From a checkpoint of a small sound classifier: 39062 training examples, 25.9 epochs.
Rows from block 2, named by matrix and row number. Rows with one number belong to one channel. Each number is 128 + 32 x the weight over its row's rms, rounded and kept within 0 to 255. All counts start at 0. Numbers have three digits each. After the name is the row's rms in percent of the matrix's.
# filt: filter width-3 conv, dilation 4 (model.blocks.2.filt.weight, 384x384x3), inputs 230-252, a 3 kernel for each
# gate: gate width-3 conv, dilation 4 (model.blocks.2.gate.weight, 384x384x3), inputs 230-252, a 3 kernel for each
filt.153 104:128100128193128012148128152128128128177128128128062128128082128128128128128128076128128128128128128124128231128084163128128128158128128128128128054128128128128198175211128128128184128070128128128128128192128
gate.153 095:128128128128091062052128064128128128124128079128128128062108066128165128128035112128128142128083128128128128128128128160206209128128117128128128128128128128128128145128231128128042128128082169128128128128128
filt.154 098:128128128143128174128128128128128074130188199144161128128128128066128128128159128128128053128128128043070224128128128128128128128160128061068128217128128185128116128128078166128101139177128128128127128128128
gate.154 099:168128128078128128128128128092128128128049128128128145128128128128128113200128128015128128128065067152128128128155128185128188044128128128128128128128128039081128128128128103097099033128014128128174128128128
filt.155 097:128128187128128128128128200196128240074128128128128128128128128128075128128128015218128128128128082128098128128128128128128128128128128128128128128091128204128089056128128091128099162128128128128128128175062
gate.155 093:128128128128128178128128128128128128128128128128087047128128128128092128128191128128128128128128128128128128128170128084128151128128128128128128128141163128164128098072128128088128136128149128128128128068128
filt.156 091:047133128128128128128128128128128128209139128128222128128128167128128128128128128128128128128128086128128128128128128097092128128128128244180128128128102128128128128145128128128128128128044128128128128128128
gate.156 096:128128128054128128128128128064083025219208167099129128128128072128129128128087128128064128128128128128027128128000128106128128128078128128128128184189080128102128128128128128128128167128063108128210128128128
filt.157 099:128128128128128128128128128128160093128128128128128128128128128240128128176128132128128128078128240128128128128128128212128128128128128174179247188128053128128128154128128128128128128128128128128059128128072
gate.157 096:128128128128128128085128081136176128128030140128128032128128035071053128069128166128128128128128128185128128128128128128158176128240128128128117128149167128128128128128128163128187077128128128128128128105049
filt.158 103:128128128128066128130128128099128128128167128128128128128128218167128128128086082194125128213117128128128128161077128128074128142128128192128090128101128128128128128128128159128133024146128118128072128128128
gate.158 097:128128128128128128128128128128128128128128128128128128128128153169128128042000128128128128128128094128128128148128128128128128128128107246128128128128103128157195128128086128128128139207128128040128128046128
filt.159 100:128128128128128128128128192056128187144128128128128133131128128128128170128128128128128128009128128128128107128128128128128128128128128128085129128128128164128099048063128128128128128235128200081128128128128
gate.159 104:128153128071153128127190167065128056171178128127128128162194128191128128087128192128128128128128169128128128166128137128255128128128143128128128128128128128128128128128128128128128128128128128128128128128029
filt.160 097:128158128054128104069128128072128128137128128128128128075128128128128128128155128128191204128155113128128128128128128128128128128128128128128061190128128128128145196128166128128069128128145128012051128128128
gate.160 104:128149128065128036068128128128116128128128110193128128167128128128128128070128128128128142128128128128205128066128128081147128128128041128128128128182128128128128128128128128128128128128128128128094128128128
filt.161 105:128128168128188128164128128052128128128128128128128128204230128128128128128128090128044122128128128128128128128128128128094035128128128147094128128128128000128034128128128109128134128128128128128128128128220
gate.161 102:128128128197128128128034057128128128128075041085128128171128128128096128128128128130128209128207192128128128128128128055128095128190128128128128128081128128128128128123128128156128128125170096128128128128128
filt.162 103:092066128128128066128128128128068144128128150201128128128128090128128128128048030128128128128094128128128068052091128128128045128128097215128128100128118128128128128128128080128128128128128128166245128128073
gate.162 099:128128029128128128128128128128128128235243128128128058128128128128207161128069128128128128128128128127128128128128128128079128128128184128128128198128128140128128190128128128128207128128128128058128127075128
filt.163 101:128128084128060128128128128128053043060103128115152232119128128128128128128114128128128201128128128128128192147128213088128222128128128128128128056128128121128128128119180128065188146039128236192128128128128
gate.163 096:128217149171128161174144167221128128128106102128128180128160173128092128128128065166128128128128164128128128128128128128128048103128165128128128128128128128128128083128128128123128128128128187131128128186128
filt.164 100:128128069225071128128128128156128128147128128128128128128128128154193128128128128128128128089173128128128128128128128110128193051128128128128128106128176128128128128128128070179128183128193198204128128210128
gate.164 101:128128128128128128128136128128128128048128128128128128128128182075128128188128158128128160042128128046128128189175128128194206128128128128099090128165128128128128128128128128128128128093128011047091107056128
filt.165 109:128128128128128128106128039128128152128074148128128128128045128128128126128128225128128128128128128209128128089128128054072011128124128128128227164128131128128128128085128156128128128051128128128128128128128
gate.165 100:128128128128128128090128128128128128177189128128128128128222128128128128128128128128128128128128142221128181128099213128128052128164159128128128139128128207157128128128128128097096128128203018043034128153128
filt.166 103:128128128128128081128128128128128139128076114128128128175128159255204128128128181128038122128128128128072128168170181243128128076128128128128128128128128128070128002128128128128128128128128128073128128128128
gate.166 099:128180128128128184059017128128128128128123128128128153160128166128128128096128128128128128128044128237210131125175128128128116128128128128214128128128128128128128128129162106075120128128128128128016066134128
filt.167 104:128113123128128128128128128255128128128128128128128128031085128128128128228128103207168128016031092128128128128128128019128128128128128196128128128069128166128128128243128086128046128122121171128128222128132
gate.167 099:128128128189161103128128128128128128202128160177084067128128174209128128179128128128128153139128128168128128128128128152128128071128128128072128128230128128128128128128128128128128128128128128128128169174128
filt.168 102:128068091128128096128128188128110084128128128128058128128128107083176128128128063128128128128128128128128128128128128189201185128128128236249159191128128128128128128128128128128128128128036128128100128128128
gate.168 096:128128128056128093196167039128128128128128128128128128128128128128075128225160128181128089142128128128128128128174128128128047145128128074128128128128128128063128128128128128128128128128128128128223128128128
filt.169 105:066128128120210128128128128128128161128079128165128128128128128128128128128101128128128128128128128128105128128128128128128128128128128128137128128128172128196128220128128128128128128126081047128128064020128
gate.169 100:128128252188180128128128128040128128161128128190128128128128128128185128128125128128128128128128128097125128144128128043047128128128140128082128128050128091128128128117128128128128128128128128128128128128128
filt.170 101:128128128128128128128128160128128128128128083128128128128128044238177128128128128189128128128128128128086128255128040128128128128190149128128128173203128128091128128128232128155128128175128234128128128128128
gate.170 101:128128106128128183128128128128128128128128128128109128163128128128128163128128247128128128128099128089128089107096036128128128128166128116052093128128128128128128128128139079130128028128188128128128128194168
filt.171 098:128128128128082128128128128128091085128128075072128128128128128128128128128128158171128128128128128128128128128128128128128168128128070128085128128158128128128128128128128128128128128128128084045128060128128
gate.171 098:099128128128128139127128128128128128094128128128145128128128128128128128128128128128084128157128128113060116153128207128128219132128128128128133128128128128128128128128128128128128252128197128128074128128135
filt.172 104:215128221128128128128128081128128128163128128128128128128128102128128128128128128128128128128057128100128157128128128128128128128128128128128128180128128128128128128128128128128099128128128128128128083128128
gate.172 099:128128128128128196128128146128128165128128128128128096128128128145128128068128128128128128128122052128128150128128052128128128128153128128128128201128128128168128128128128086128128128128058128100128128128087
filt.173 108:128128128128094128128128080000128128062128128128157128128128128128128128128128128222139128128128128128128187128128128128128128128128128132128128128128101128128140227128050128162128134128128128128128203128128
gate.173 098:128128128128128106128128128128128128128113128151128128128128182128128128155242128106122080121128128128090162128157128128128128128128128128128128128128128128128128128185255128128187128128049128128124128128128
filt.174 104:128128128128128184128128061128249128128128128128128128093128051200155207128104095066128128128128128128128163128128128128128128000060128128128128128128128128128128128128099183199129128128063128183128128128128
gate.174 104:094128128200128192128128128250146128128128128191172128128097128128128088128128128128128068181152155128128128128128128113128087123117128128202128128128128182209128128067128067128112128128128128128128169087128
filt.175 102:038128128000128064128128128128128128128173150128128128024128128086128128128128128128169128147128128060128128087128095128085128128128191128128120128128156128128128144100047128128128120128128147128128128128128
gate.175 105:128128128128128128147154128128167156128088128128128128128186128130128097128086097128128197159128115157128128128128128128128128128128065128128110128093091128128153212047128128128086179128128092037128128128128
filt.176 101:129042128128110135128128135128195152099080099128128128128128128128128128128128128128067112128128128128128128128217128239146237167128128128117128128128128128062128128128128128089128128110128128128128128128108
gate.176 103:128128128128128128215128128088128128128128128082135128159207158073128128128128128096128128128128128128128128128128128128128128095128128040073128128128130047019128128128128128052068098128128128128128128128128
filt.177 097:128128128177128128188095128144128128158128141055128212128128128128128128097135255178128128156128066128116128128128128128000128128128128221128128111184128128140128128128128128186128032128128128128128128128128
gate.177 093:222128128125128128128128128128128128128128128128128128128128191128128052128128128128128128128128069128087128128128128128128162128128128079128128128073128128143128128128255205128128128128128128128128128173218
filt.178 103:218128117084128128173128128128128128128128128128128061119128128149128128217128209128128128116128128128128128043026128128128128090128128144189128128128128168128128013128128128128128128128128188156128128167165
gate.178 099:128128087128112128128128128128128128128128128128128000128128128128128160128128106113128128049128128128162129094087094128128128128128086128128128128115157128128128128128128128128128128128128128082128128128128
filt.179 102:128128037128128089128128128128172128161128171128128146125128128128062128128097123128128128128128108128128106238128115128128085128128128101128094063128061135128095011128207145128128128128128128187128128217128
gate.179 096:175128128128128128128128128115128128199128157208128128128113128181128128063073067128128128107128128128128128042113137108128128128188128128128128242223128085027128213237128115128128128128128113036128128128157
filt.180 106:128128128128128128128128141128128128128128128128128191033128128128128128128101229196128128128128128187128168128128128128128128102185128061128154042128210128128128067118183128128078081128128128037115128128198
gate.180 100:128128128128128128128128128128128141128128204128128128128015065128128128128128128186146128128128128123128128099128128128128128128200189128172128128128164203128128128128128075139128128128128128128128128128128
filt.181 099:145202159128128128128128128185128128128128109069068035128033128102128128128128128128145128128183128128128128128128128182128128107128209128128128128128128128128119128128227090128128060128128128120128082181255
gate.181 101:128128128128110097128128128140128128255218128128128098160163128222128128062128128089099180128128128153128109128128128128128128128128128100128163128128128182200128054075128128128128128128128128128128128172128
filt.182 102:128128128188134128232128115128128128077128128128128128128128191128128128094093128051128128128128128128128128082128128067128128128128128064090034000128128119043064128128128128128193128097128128128128128128128
gate.182 101:128128135238144128128128106128128128181128128128128177128128128146128128069128128128128128128128128111092201108090128128009151128128128128128128124128128108167128128148128128128128128128128128134128128128086
filt.183 102:128128128128128091128063067128128128128176128102128128077170128128128128174128076128162128188214128128173128128087128128128128097128128128128128128128128128128183202128128128128128086128035128128128128128092
gate.183 101:128128111128128128128128128128128128128192154128128179128060009128128128128128128128128218188128128045128142128128151128128128128128128128110075144128087128128128128128128158128128128128110131049128054128128
filt.184 101:128128128128195128085032112128106154128128128128189128208116128128128128037128046128128128128152223102128128128128128128088097128085128128074128037052128128128128128128128128224119138128128090128078128128128
gate.184 103:128128128128128185128122128128128128128128128084020088128092128128148148128128128128128128128161155189128128128199128048128128210128211128128128108128128128128128128193128177128128128122075128183225208128162
filt.185 099:128128074193128122128128128128128128128128128128128085085128134128128151056084128128128164179128128066128128165163128128128070128176052128058128128128128128128128128109128103060128061128128128031128128063128
gate.185 101:086100128128128128128128128168128128085128128128128128117093128128128128049128128128046128157128128086065128146128165128128128128128128128128128128172128128171128128128128128011051128128128080128128128128128
filt.186 100:128128128128128128128179148128128128128128128128128128128128068128128245128141128128128045032040128128128022128128128128128128058128128128128151128128069128128128128128189179128128128128053095129113128128046
gate.186 098:128101024128128128055057128144178188185155128128128128128128130119128163195236170148092128128128090174110128128128128128188128128178128128128128035128128198236128128072128128128142128049211128128182128128128
filt.187 101:128128086128171128128128128059032128128128153212128128128128128128128128052128128128128128168128128128128128128117148128128128128057128128237128069128128157128128128128128043128128128128089054128087132128128
gate.187 097:162128058128177128124128128128128128128128194128128195128128128128200128128089128128170189128128128128128128128128128177128128128128128172128095128128128128146128128128128128128128128128082128128198128216199
filt.188 107:128091229204154128080062128128160153128128208128184164128128144128128128153209168128133128103034128128098128128128128109206128128128128128128172128128128055128109128128175128128086083126128167128097128128128
gate.188 103:128021048128128128128128172128128163150128222101128128184128128128171128128024128128128128128128071128128128203183128188170182093174177128128128202128224128186128128128128086128141056080100143157128128128128
filt.189 097:149128128167128128091082128128128128140128128128160165128128128128128128207184128128128128128128128128128193128128170128128128128128128128128094128146128070128128128128128128070128116128128128128128053074128
gate.189 102:128096105149171128128128128128128128128157237073185153128115128128041128128043128128128066128128128128104132128128128128128128188136128163168136128128128128128128128128190185160128084128128123128128128128128
filt.190 105:128128128128129128180128128234128169128128128128128128154128128128128128036078128128128128128128067128128128213128128128022128041128128120128154128158128128128128128128247128128128227128128080099128255187128
gate.190 101:128128251023128128128191128128128128128128086077128128144128128128099144094128096128128128128060128128055128128174128128225128128128128128128073128161128128128128070128055128128128128128128128128046128128128
filt.191 100:128128158046128128128243128128154128192128128128108128128128177128013128128064023128128170128101128128128128048128128216128128128128128128061128128034128128159128174128128128131128128128128128128128128128128
gate.191 098:128157128099128055145128128128128190128128061128128128128128128128128140179187160043128128104128024128128128128128128178128128128190128255183128128128128089128128128128128090128110040128128128161135128128150
filt.192 095:093128128075128128128128128128154128128128076128128199222128128128208177128128185218128128128128128128208172128128128075128128128128128128128128128128128128128128128128163090128214091128128128128128124163128
gate.192 097:128128128217128128188128128128053128083128128128128157128128128187128128118045128203128128128062128177128128128128128128128128128128128128128128059128128045165128128144225128128128128128090117128128128128094
filt.193 096:128128128128086128128128128128128078128128239128128128145236144190128128128155128128128213128177186128128128043128128128128241176128128128128128100128088128128128128128072128128128128128128152128128128128128
gate.193 094:128128128103128103128128128128128058128128128128128128128106128128128128212181128128098105128128128128128128128128128128046203128128128128128031128128128128128117128128128128128128128128128178128128128128128
filt.194 100:128128128205128128128128128128128043128030128128128128055080128128128128128128151128128128128130128128128086128071128128071128128128128203128128128140128128128128105128096140128128159136128128128060128128128
gate.194 098:128128101128128128128030081147137128128128128128128128128128128207194128128057128128195128128179093184128128128071076138128068188186128128128128128042020128133128128128238128128128128054092128128128128131074
filt.195 095:128042128128128128128128128128110128128128128128128128117128128130128062128166129085128139128128128128128128128128128089128128097128128037139029057122110128128128114118028128128069128128128128082128128128128
gate.195 100:128128128128128075128128128128128128117128067107135128128128128076128128128128128065128128128176128128128128128128128095128128245128210128128128128128128128128128128128128061128128128072128128128128155108128
filt.196 098:128128128128128128128128128076128128128128128179128128128164107074120128229128157128128128128128160128128156135128199071128128128057128128128171128088128128128128128128128128187128128128128128128128128128128
gate.196 107:128128128128174128044128128128111128099128128151128189128128128128128128128128164128128128128128128163191128128128204177193128128128128128146206128128128077128128128128128191171154128072069191128216147128128
filt.197 101:128128128091083098128128128111128128093128128128128128140128025128128198128128128110128128128128128128128128128128128128128128092128128128100032161128128128128128128128128128089098128128082128128128210144128
gate.197 093:224128072128053167128128146128128128070128079073128212128192141128128128148122166128047128130128085139128128128050128193104094128128128128099128128030128128128128128128128128128069128128128085071128128128167
filt.198 100:128128128128128175171225128128128082128128128192230128095093128191189128102068128128111128128059072128128109128128128128128128128128048128128230128075128128128099128128059128128043064131128128128128128128179
gate.198 097:128128182128128128128128128128128128128128128128128113128128128188159171128128181128128128100128128163128217049128128128128128128128128128128128128128128086128128128128113128128156128128128128128128128128128
filt.199 106:150128128144128128065128128042128128128128128207160171143128128128128128159128128144128128128018135128128128128128128128107128128128128128128087076228128128128128074128128128128117128128128080128128128128128
gate.199 104:128128128128128128128128122128128128128128128149128175000128059128183160128128128180235188009128128128128128218210219153128066128128231128128128128128128128128128162128128128132128037064128128061086020128128
filt.200 099:128133094128128128128128128095128083128128061128128128128128128128128128128128128189128128128128128176128236128128097128128128128128128128128151128128128128142128128113128128088128128128054128128128128203128
gate.200 099:128128128128128128128145128222196174128128128196128128106128067128128128128128128194160191128128128128204128074128128128128128128128128128128128068064128128128084128074128130128128128128056128128128128057098
filt.201 102:128077194079128164215128128085087128128128108128128128128182128128173128128128128053048063128128128128220204128128128128128061135128128202128029055113039128128128128128128128128143055128089098128128229128128
gate.201 104:128128128209048054128128135128124128128128128186128128128068046128088157128128128128167128128111128128128128128143128128128128128128128128128128128128128128128128135128128243174128128128064141169128128128128
filt.202 092:128128128128103053255128128104217128128128111179128077070128128128128128085128128128128128128128062101128128228193128128128128113128128128167128215128128128094128128110179128128176059051069128128128128128128
gate.202 095:128128128128212147128153128128128016128128128067128128134089128128133187135128128078128128075128128128128128128220128128014166128128128168128128205128128128128159128128128128128168231128128128128128052128128
filt.203 097:128128128128128128128128128128069128218128128128128128128077128139128128128097128078128128124128128128128128128128128128176158128142128091128128076087128167128128128128176128128128128028128128128128186128128
gate.203 096:128128128128128128128128128128128128128128220128128128128128091128116128128128128108079070128128045128093132128128128128223128128128128128128128128128128078128128128128168128128128128128075128128186164128128
filt.204 097:189128128104128128128186035128080128128128128128128128128176067160128132093128128128128128128155128128128128128161128128137128128128128128136212102074128128128128128128128128128128178115128207128128095128128
gate.204 104:128128175180128128128128128130212128179128128152128128128128154128128128128068128102039076151128128128128128128128128128128128128061128128014128128128128128128128128128038073128128128194128047128083128154128
filt.205 097:128128128109102128128158128044128128128128058128128128222128128128128167187199128128014128069051128198196128128128087128128128128128128167103128128128128128119128128100128128128179128128131128128128128128128
gate.205 098:156179164128128128128100128093128096128128188128128128128128128128128128128204128128128097128130128128128113054128128128128110128128128128020128128128128243179128128128205128128100128128128183128128128149128
filt.206 099:128128128128032128063128128128010128171176088128128128183128128128128128128128151143165128167128023128093040128128128156201128128128128128128079128128128161128128128128128128175128128109128128128188128128048
gate.206 108:102128000128239128128111128128200128128151128092128128128128128128128128128128128128128128128128151128128128128128128124128128136128191248128128225196128128128128128128143041128128135128100128128218141128128
filt.207 102:128128128128128128173128128128128116220128128074128128128078128128128128092128182128184132128062128128128128210128171197128128128128128128128128095100128128128128128128198128128128128032168128128128128128128
gate.207 101:128128128096128198255229128121078067113158128079098093081059128128128128083115128128157131160128128128128088128128128128128143065061128201174128128128171158128128128023128128057128193198128172101128128128128
filt.208 099:128128128052128128128128160128148164128128060128128128128128226042044128034128049128172196082099085128151128153128128128156112128128128167128128128128135095128128223128214128128128122128128160128128128128128
gate.208 097:031128128053209128020128181125128128145128053128127128128128128128188128128128128208221128128128128128184215128128128128128128128128162129128128035137128128062128160128128128128187128128159128128128152128128
filt.209 096:096128128034128150128128128106128172128128128207215121087128128128128128202128128173229166128128128128128043128128128219128128154128144128128128128128079128128128128128050105071128128128162162192143140128128
gate.209 099:128124128128128128128128128128095128080128128128128069128128128128128128128128128128128128119128128128091167185188128204128216200255128128128128128128128128128128128226128128193128109128128128068128128128141
filt.210 099:128128128177128128128128128128128128128128128128128128081128128128128128128128128080128128212128128128149128240128182128200205164149128166128128128128128128097128128128034077128128128128128112126128057098128
gate.210 107:128128128128128128128172128128128128128128128128128128128128128128128128128128128128128195128128128191180119128128128128128102128128148056165144128128128082128128128128128072051094128128128128095128128128128
filt.211 101:139128128128212128086128128128128128014128128128128080128129128128128128128128128128160128128128180206128128128128128128128166128128128128225204083128112128070128128184128128128128128128159128204128128128128
gate.211 100:211201128128128128156128128128218188128128088128128128128121128128128128079083128128128128188128128101128128128128128203128128128175128174188128128128128099007128128154128128197128163128165128128128128128128
filt.212 104:155128128070128000128128128242128128231128181083086128128128128123183128128093128098133186092128118092128076128128063128128128201128128128128081128128128128128185104081128086128128128175097128128188128128128
gate.212 094:128128128128128075128128088128128128128128128128128128061128128128128128128176128128128128128128128128128106128128128128128128081128128128128217128128128128128128128096128140128128128080128172142128128128128
filt.213 104:128128128123128128211181168050128075128153128061128128184128128102154128128128128128128128128161128095128128128128053128128128168128128128128128128128128128040128213128128128128128116128128128046128128128093
gate.213 097:128128128128098128128128128203128192128128128128128128128128058128085128128128128128128128128128065128128128128081128163092128128128227128128128128128128135128128128128128128128161128128128128128128082128146
filt.214 106:128128128128031117128128128142128169128128128144164205128128060128128128128128128128128128096159128071200128128128200182166128128128159133139184128128000142128128169128128128128128128128128204140128167128128
gate.214 095:128128128128182128128127105128128122128128128235211128128128245128128105128128128128233128128131128080128128128128128128128128128128128205059186199144128128128128128128128128182128128128115128128128128063128
filt.215 098:151128128128047128128128128230181128083061128128185148128245191128128128171101128128128128128128206189128128128128128128225234128106128128128128128101128195128128113128128086128107128128128128128128128128128
gate.215 099:128128128071128128056128128128128128128128128128169128128128128038128128128109128128128128175128227128096128143128128128128128118128128133128128128084128054128102128128255128128128255128081128128128128128128
filt.216 102:128128128140128128128128128128238128128128155177166128128128128128125156102128128128128128043026063128128128128128128058128130128128128128128197155198128128128127146128155087093074128128172128134103128128197
gate.216 105:128128128128088128128128128128128098128128128068128128128128054128128128093128128128128128128128128195128128128128128128128128128128240162061128076027128128128156128060128128127128128125128128152128128128139
filt.217 098:128128128128128077128128128138128081128128128128163128128128151128128091128128128128128128128128128056128128128128128175128128128128128128128128128128128128042057139128128132128128128128128128128179231128236
gate.217 102:128128128123128085128128128128051177128128128128128128210128128128128128128128128128128196128128128128128118128128128102128128094128078128128128128128128128128128179128128128128128219189188118094208108128128
filt.218 106:128128128104128128128128128128128128137128128128128043128128128128147128128099173128187128128128128180177146086049036128128128128128188128128128128156160128128026128128128240128128128128214128128128128128128
gate.218 107:128084110128128128128128128215128077079054128128128174165224128128128128128171184128128128157128128128125087128174128128000128128128077102201128128128200104128128128128128128189128128128128128128128128128169
filt.219 107:154128077106128186102105081128128128128155128159200128128128128128128128175164103128128128128128128128128165128128128128128128128128128128128128116128128128128165128057035128128128056128128128128161067128213
gate.219 105:128138128206141128128128128080128128128161128159128128128151146128148128128128054128128132217128128128128128128128128128128128128128128128128128128128128026137104128131128128128128128086128128105128160128128
filt.220 099:239144124128128073128145219128134128153128128224128237128128128128128128030128057127128128128128128128128128128155128046128128093128169128128128128128128128128128128128128128128128084141128095128128128128213
gate.220 100:128026128128128128181128128189181128115128128079128195128128161191128110128049173128097128128053077141128128128128128128128128201127128128128205179252128128116131128128128111128128096059128128128128196128128
filt.221 101:128118128128066128128128150125128143059128180097128169128010128128128193128128128128128128128128119128128128128128128128128128084066128093128128176128172128102037070054151128128084128128112128128161180128128
gate.221 096:128128067180128128148128128128079128128128128115128165115128060128128246128128159128218128195170128128122121128128128128128128105111128079100128128152128128128128255128128128128188128128112128139128128128128
filt.222 098:128068118128128128075128128128128158128128128128128128208155217128128128119045128128128128128128128128128153128042128000128079128128128128128128063128161168128128128170100128128128128187128176129128128128053
gate.222 097:079128128062128128128128128128128128220128128128128035128128128128128128128128255117128128128189128172128128084128128137128132128128128221128128128128128128128128088075128128128128128128128172128128113128128
filt.223 096:128128128128128060128128199056165128128128128128128128128093128128128128128128128128128128128135128128128080128152128128128128071128128128128128128128125128128128128128128128128128074128122128067128128128128
gate.223 103:128144046128085128128128128111128128083128158128128128128192234139128226128151128128119128128128128184128128137128176128128128128107128086218128128128128085128128128128143128128179128044128128208181175128128
filt.224 097:128128255128128128128128128128107128147128245128128128128128061128030128128128128088128128128128168128128140128128128128128128128128128128128128128128128128128164128136128128128128128128171128128226203143128
gate.224 098:048128128128081128061128128128128128128179128128128128128128128128128128128128128128035067128128065128128128128128128128240128128128128128128128128128170128065128128205151128128128128231087062128128128060128
filt.225 100:128128128128128128128137148121158136128179224128111128128174128128128128128128128128128128128128128128123128128128128128198128182134192132226223128128091080128128128128128128129128053128128128128128128128079
gate.225 099:128082128107128128128128162128116128152128128123128128173128128128128128128185128099128128128063128128173079128128128128075128095128128128128128128089080053124128128139213097128103128128128128128128084128128
filt.226 102:128128128128128128162128128128046045128128128104128128093041235128162128128128128143128128156128128128128128128128128128128193128128029128108128128128175128128128128128128213128106180128128095128203128128128
gate.226 102:166205128128128095128128128128128128128128122128128052131102128128128128128128128185128128128128128128123128063128128128128106128128030128128185128128128128066128128128128128128128128128128128128128128134128
filt.227 105:128128128128128089092128128043128128128128200128128128128084128128064128067083037128128115185128152128128172069128128128178128128128128247128128119128128128152128128128128070128128128128088128128128128128128
gate.227 107:128118128185128128173128128128128128101115128128129128168153128077035031202128156128128179089128128078090128128128128128056128128128128128128128089128128111128128128156128128128077128128128128053061128128128
filt.228 103:128079101128128090128128128128128128128128128128176128201159128128224194128166128128128128054109128162128128128128128128128128128167128196172150128128128128128128128128128128054128128021128128137128128139128
gate.228 094:128128144128128128070128128128128128155128128128060128128128128175128128128128109128128186128128090128128082131156207189128075128128148194128128139255128128230128128128128231128128128128128000128128128128128
filt.229 097:128128094131128128064084077018128128128128162128128128128128157128128036142128139128128128128128128173010128128128128128128065049128128128128128128128128128137018128128128128128128204194226128128128128128128
gate.229 097:189128128053069034128128170128128089128128128128128128126083128128153128128128128128128128128128159128151128128088128128128128128128212128105128128128128128128080229128128128128128157128128128128128128180179
filt.230 098:128128128128076128128128128128128128098128145189064128081089077140140128128086128128054128128128128128128128128097128128128128128128097191128061186104128004128128140123128039175152128157249128128128128128128
gate.230 099:128128194241128128128128128128053128072168157128209187255078128128098128128128008128155210128128128128128173124128128128241128128128128156147128035128128128128128128128154128128128203128128128128128082128061
filt.231 105:128204108128128128128128128128128182035128045128128128128128128128128176128128128128128128128128128128128128128128128128128128202128128128128050104128128159091128065177128128078109068128128164128128128128128
gate.231 106:128128128128128128128128196128128128128128128072128175130128128128197128128077128076128128032076141128160127057128128128229128128221128128128128128128128114095083128128128128128128103128128128207128128128142
filt.232 105:128128128101000128128181128105128128128128128128128152024128128128128128128128037128181128128128128128209128128167160190040057128105128128128128024128128093128128077000128107128128128128128128177128128238128
gate.232 100:128128134128128128072128128128128128128128128128195128128159196128128128128128164128128128128128168128128128128128181128128128065205128128128232128128132128128128128128190128128128128128181056128128128128128
filt.233 095:128211128128109128128128128128128072128128128128128128183128128128089078128134128128128097176139230128128103128128128156128128128128128140128128220128128128128128128175081128128215128064128128128128128144128
gate.233 099:128094086128128128128117128128128128124081115128128128128150128128128128106173128128094128142093128128085115128128128070128063128128128128164178128128128128128128128128128128128140196128128128031128128128128
filt.234 104:128128128083128000162128098093128128128128128128128128128128002191109128128128128128128128128128128128128128128128121128128075128078128050110121128128128140128128062128154128128128072128112222128128128108128
gate.234 094:128128128128128145128152128128128128128128128128158215128128128128128128128077128128067128154181131128128060120063128091099128128128128060128128128128128118128177128128030069109128128160128128128128206255128
filt.235 105:128128077184128128234128186163128128128128128128128043128128145188183128163255184128191128128128128167128040128128073128128174148160170128128181128128175128128113181128225128128087085128022128128128110128128
gate.235 108:128168128128128128128128128128128168128128128128128128079128128193193128128150128128128128128128128128128181196128128128128128128128010128128022128128128128128128128128124131128175128128128051128119128128087
filt.236 094:079128128128128193179070086177128128128128128128128163128128128128128128128136128128083128140128128128128134128128128128128128128128134128077128128128128128128128128128128128128185198128128128128141128029128
gate.236 101:128128200187128128128128128128128126054128128128128128128150128128076128128109137085103084128128128189128128128128039128128128128128128128128128137067128051128128102110128066128128128128001128138128193128128
filt.237 101:128043128210128128128128171128128128128054128128128128162077128175128128128043043128128128128128128065128128128031128128128128191193128128128180128128128165128128128128128128128102128087128128128114128128128
gate.237 092:128128128128089128199128128053128118128128128128218243255128128128128128128177128128128128128080128161128128128209128128128128128091128128128128128128128014128128128128128128065128128093128128131128128083128
filt.238 105:169128128128128128128180174128102128128128128128128128128128128128128128128068128128128128128128128122128190128128128128128128142128128128128128094087104115155022128128169128128211128128128128128164128163128
gate.238 100:128128152166128128128159056128128128128128128128128128128216128128128128136128125128128128198128128133128128128128042128128128128130098170128128128128128102128128188128156149128128253128128196128179128128128
filt.239 097:171128213128128128128128128189128128128128128128198128189241128128128128128128128201169113128128128177137128128079128128128128159128128128175128128128128128174128244128128028080080128128128218128128182200128
gate.239 099:128128128128160128128128178128128128128128128128128212128212128068128181128128128128128128128128128214218128073128128243128128128128249239173146128174161128128128128128128128128154128128128128048128128128077
filt.240 092:128128128128128128128128128128128128128128128176126128128129128128128128128128128128128128128128128087128128128128128128128128128128128151094128234212128193128128128128128147128128128128128128038128196128128
gate.240 100:128064128203128128114128148128128138085128128114128128110128128128128128128162128128128174152128128128186128128202136128128128128074128000076128128039111128128128128128178128128074091128165128128128128128078
filt.241 104:149128041111128190128128128128128128155172152128125128128070086087113128128191128128128222128065128128128104109134128128128128134128130128128128150128052128128128176065128128128128128128041128128128128079128
gate.241 103:128128128202128169215128128128198128128128128196128128128128039128124086128128222128103128128128128128128128128209106128128128128128128083128128128092128058074128128222205166128128128152128128128186128070128
filt.242 101:091128128128128158128128128128128128095128213128128062128155209102128128102128128128128053128168128128128101128190128128128128128070128128041181128128128128128128128157171151182128129128128128128128128128090
gate.242 101:183128110115128128190158128096128088128128128128128128128128128128128128179128128185128063142128128128128128202128128212128149128150128128113109128121062025152156070021056128128128128148130217128119094128128
filt.243 103:128016128201200073128128128128128128128128128128118128230128128128128063128128178066058108128128128128128128128128128128112128130128128128128128021128032128128128186022076128142098128128090128032128128205188
gate.243 102:128059168128128156128067128128195128128128128128128128128128212128128128128222249128128128200128101182149149128128128128128128150128128128128128071128128108128128128128180128128128128128128128128128128128128
filt.244 104:128128128128128173128099128128128127128128128128128128128128000128128161128128128249128167128165109128128128128128128054128128128128128128128128110075128128128051074128128128128128128128128128128128128147128
gate.244 103:128128063150154128128128242128128128132128128128128128128128128128128128002022057128128128128128128116128088093128128128079128128128083128128128128128128174128029128128128128128128184128128084128145128068128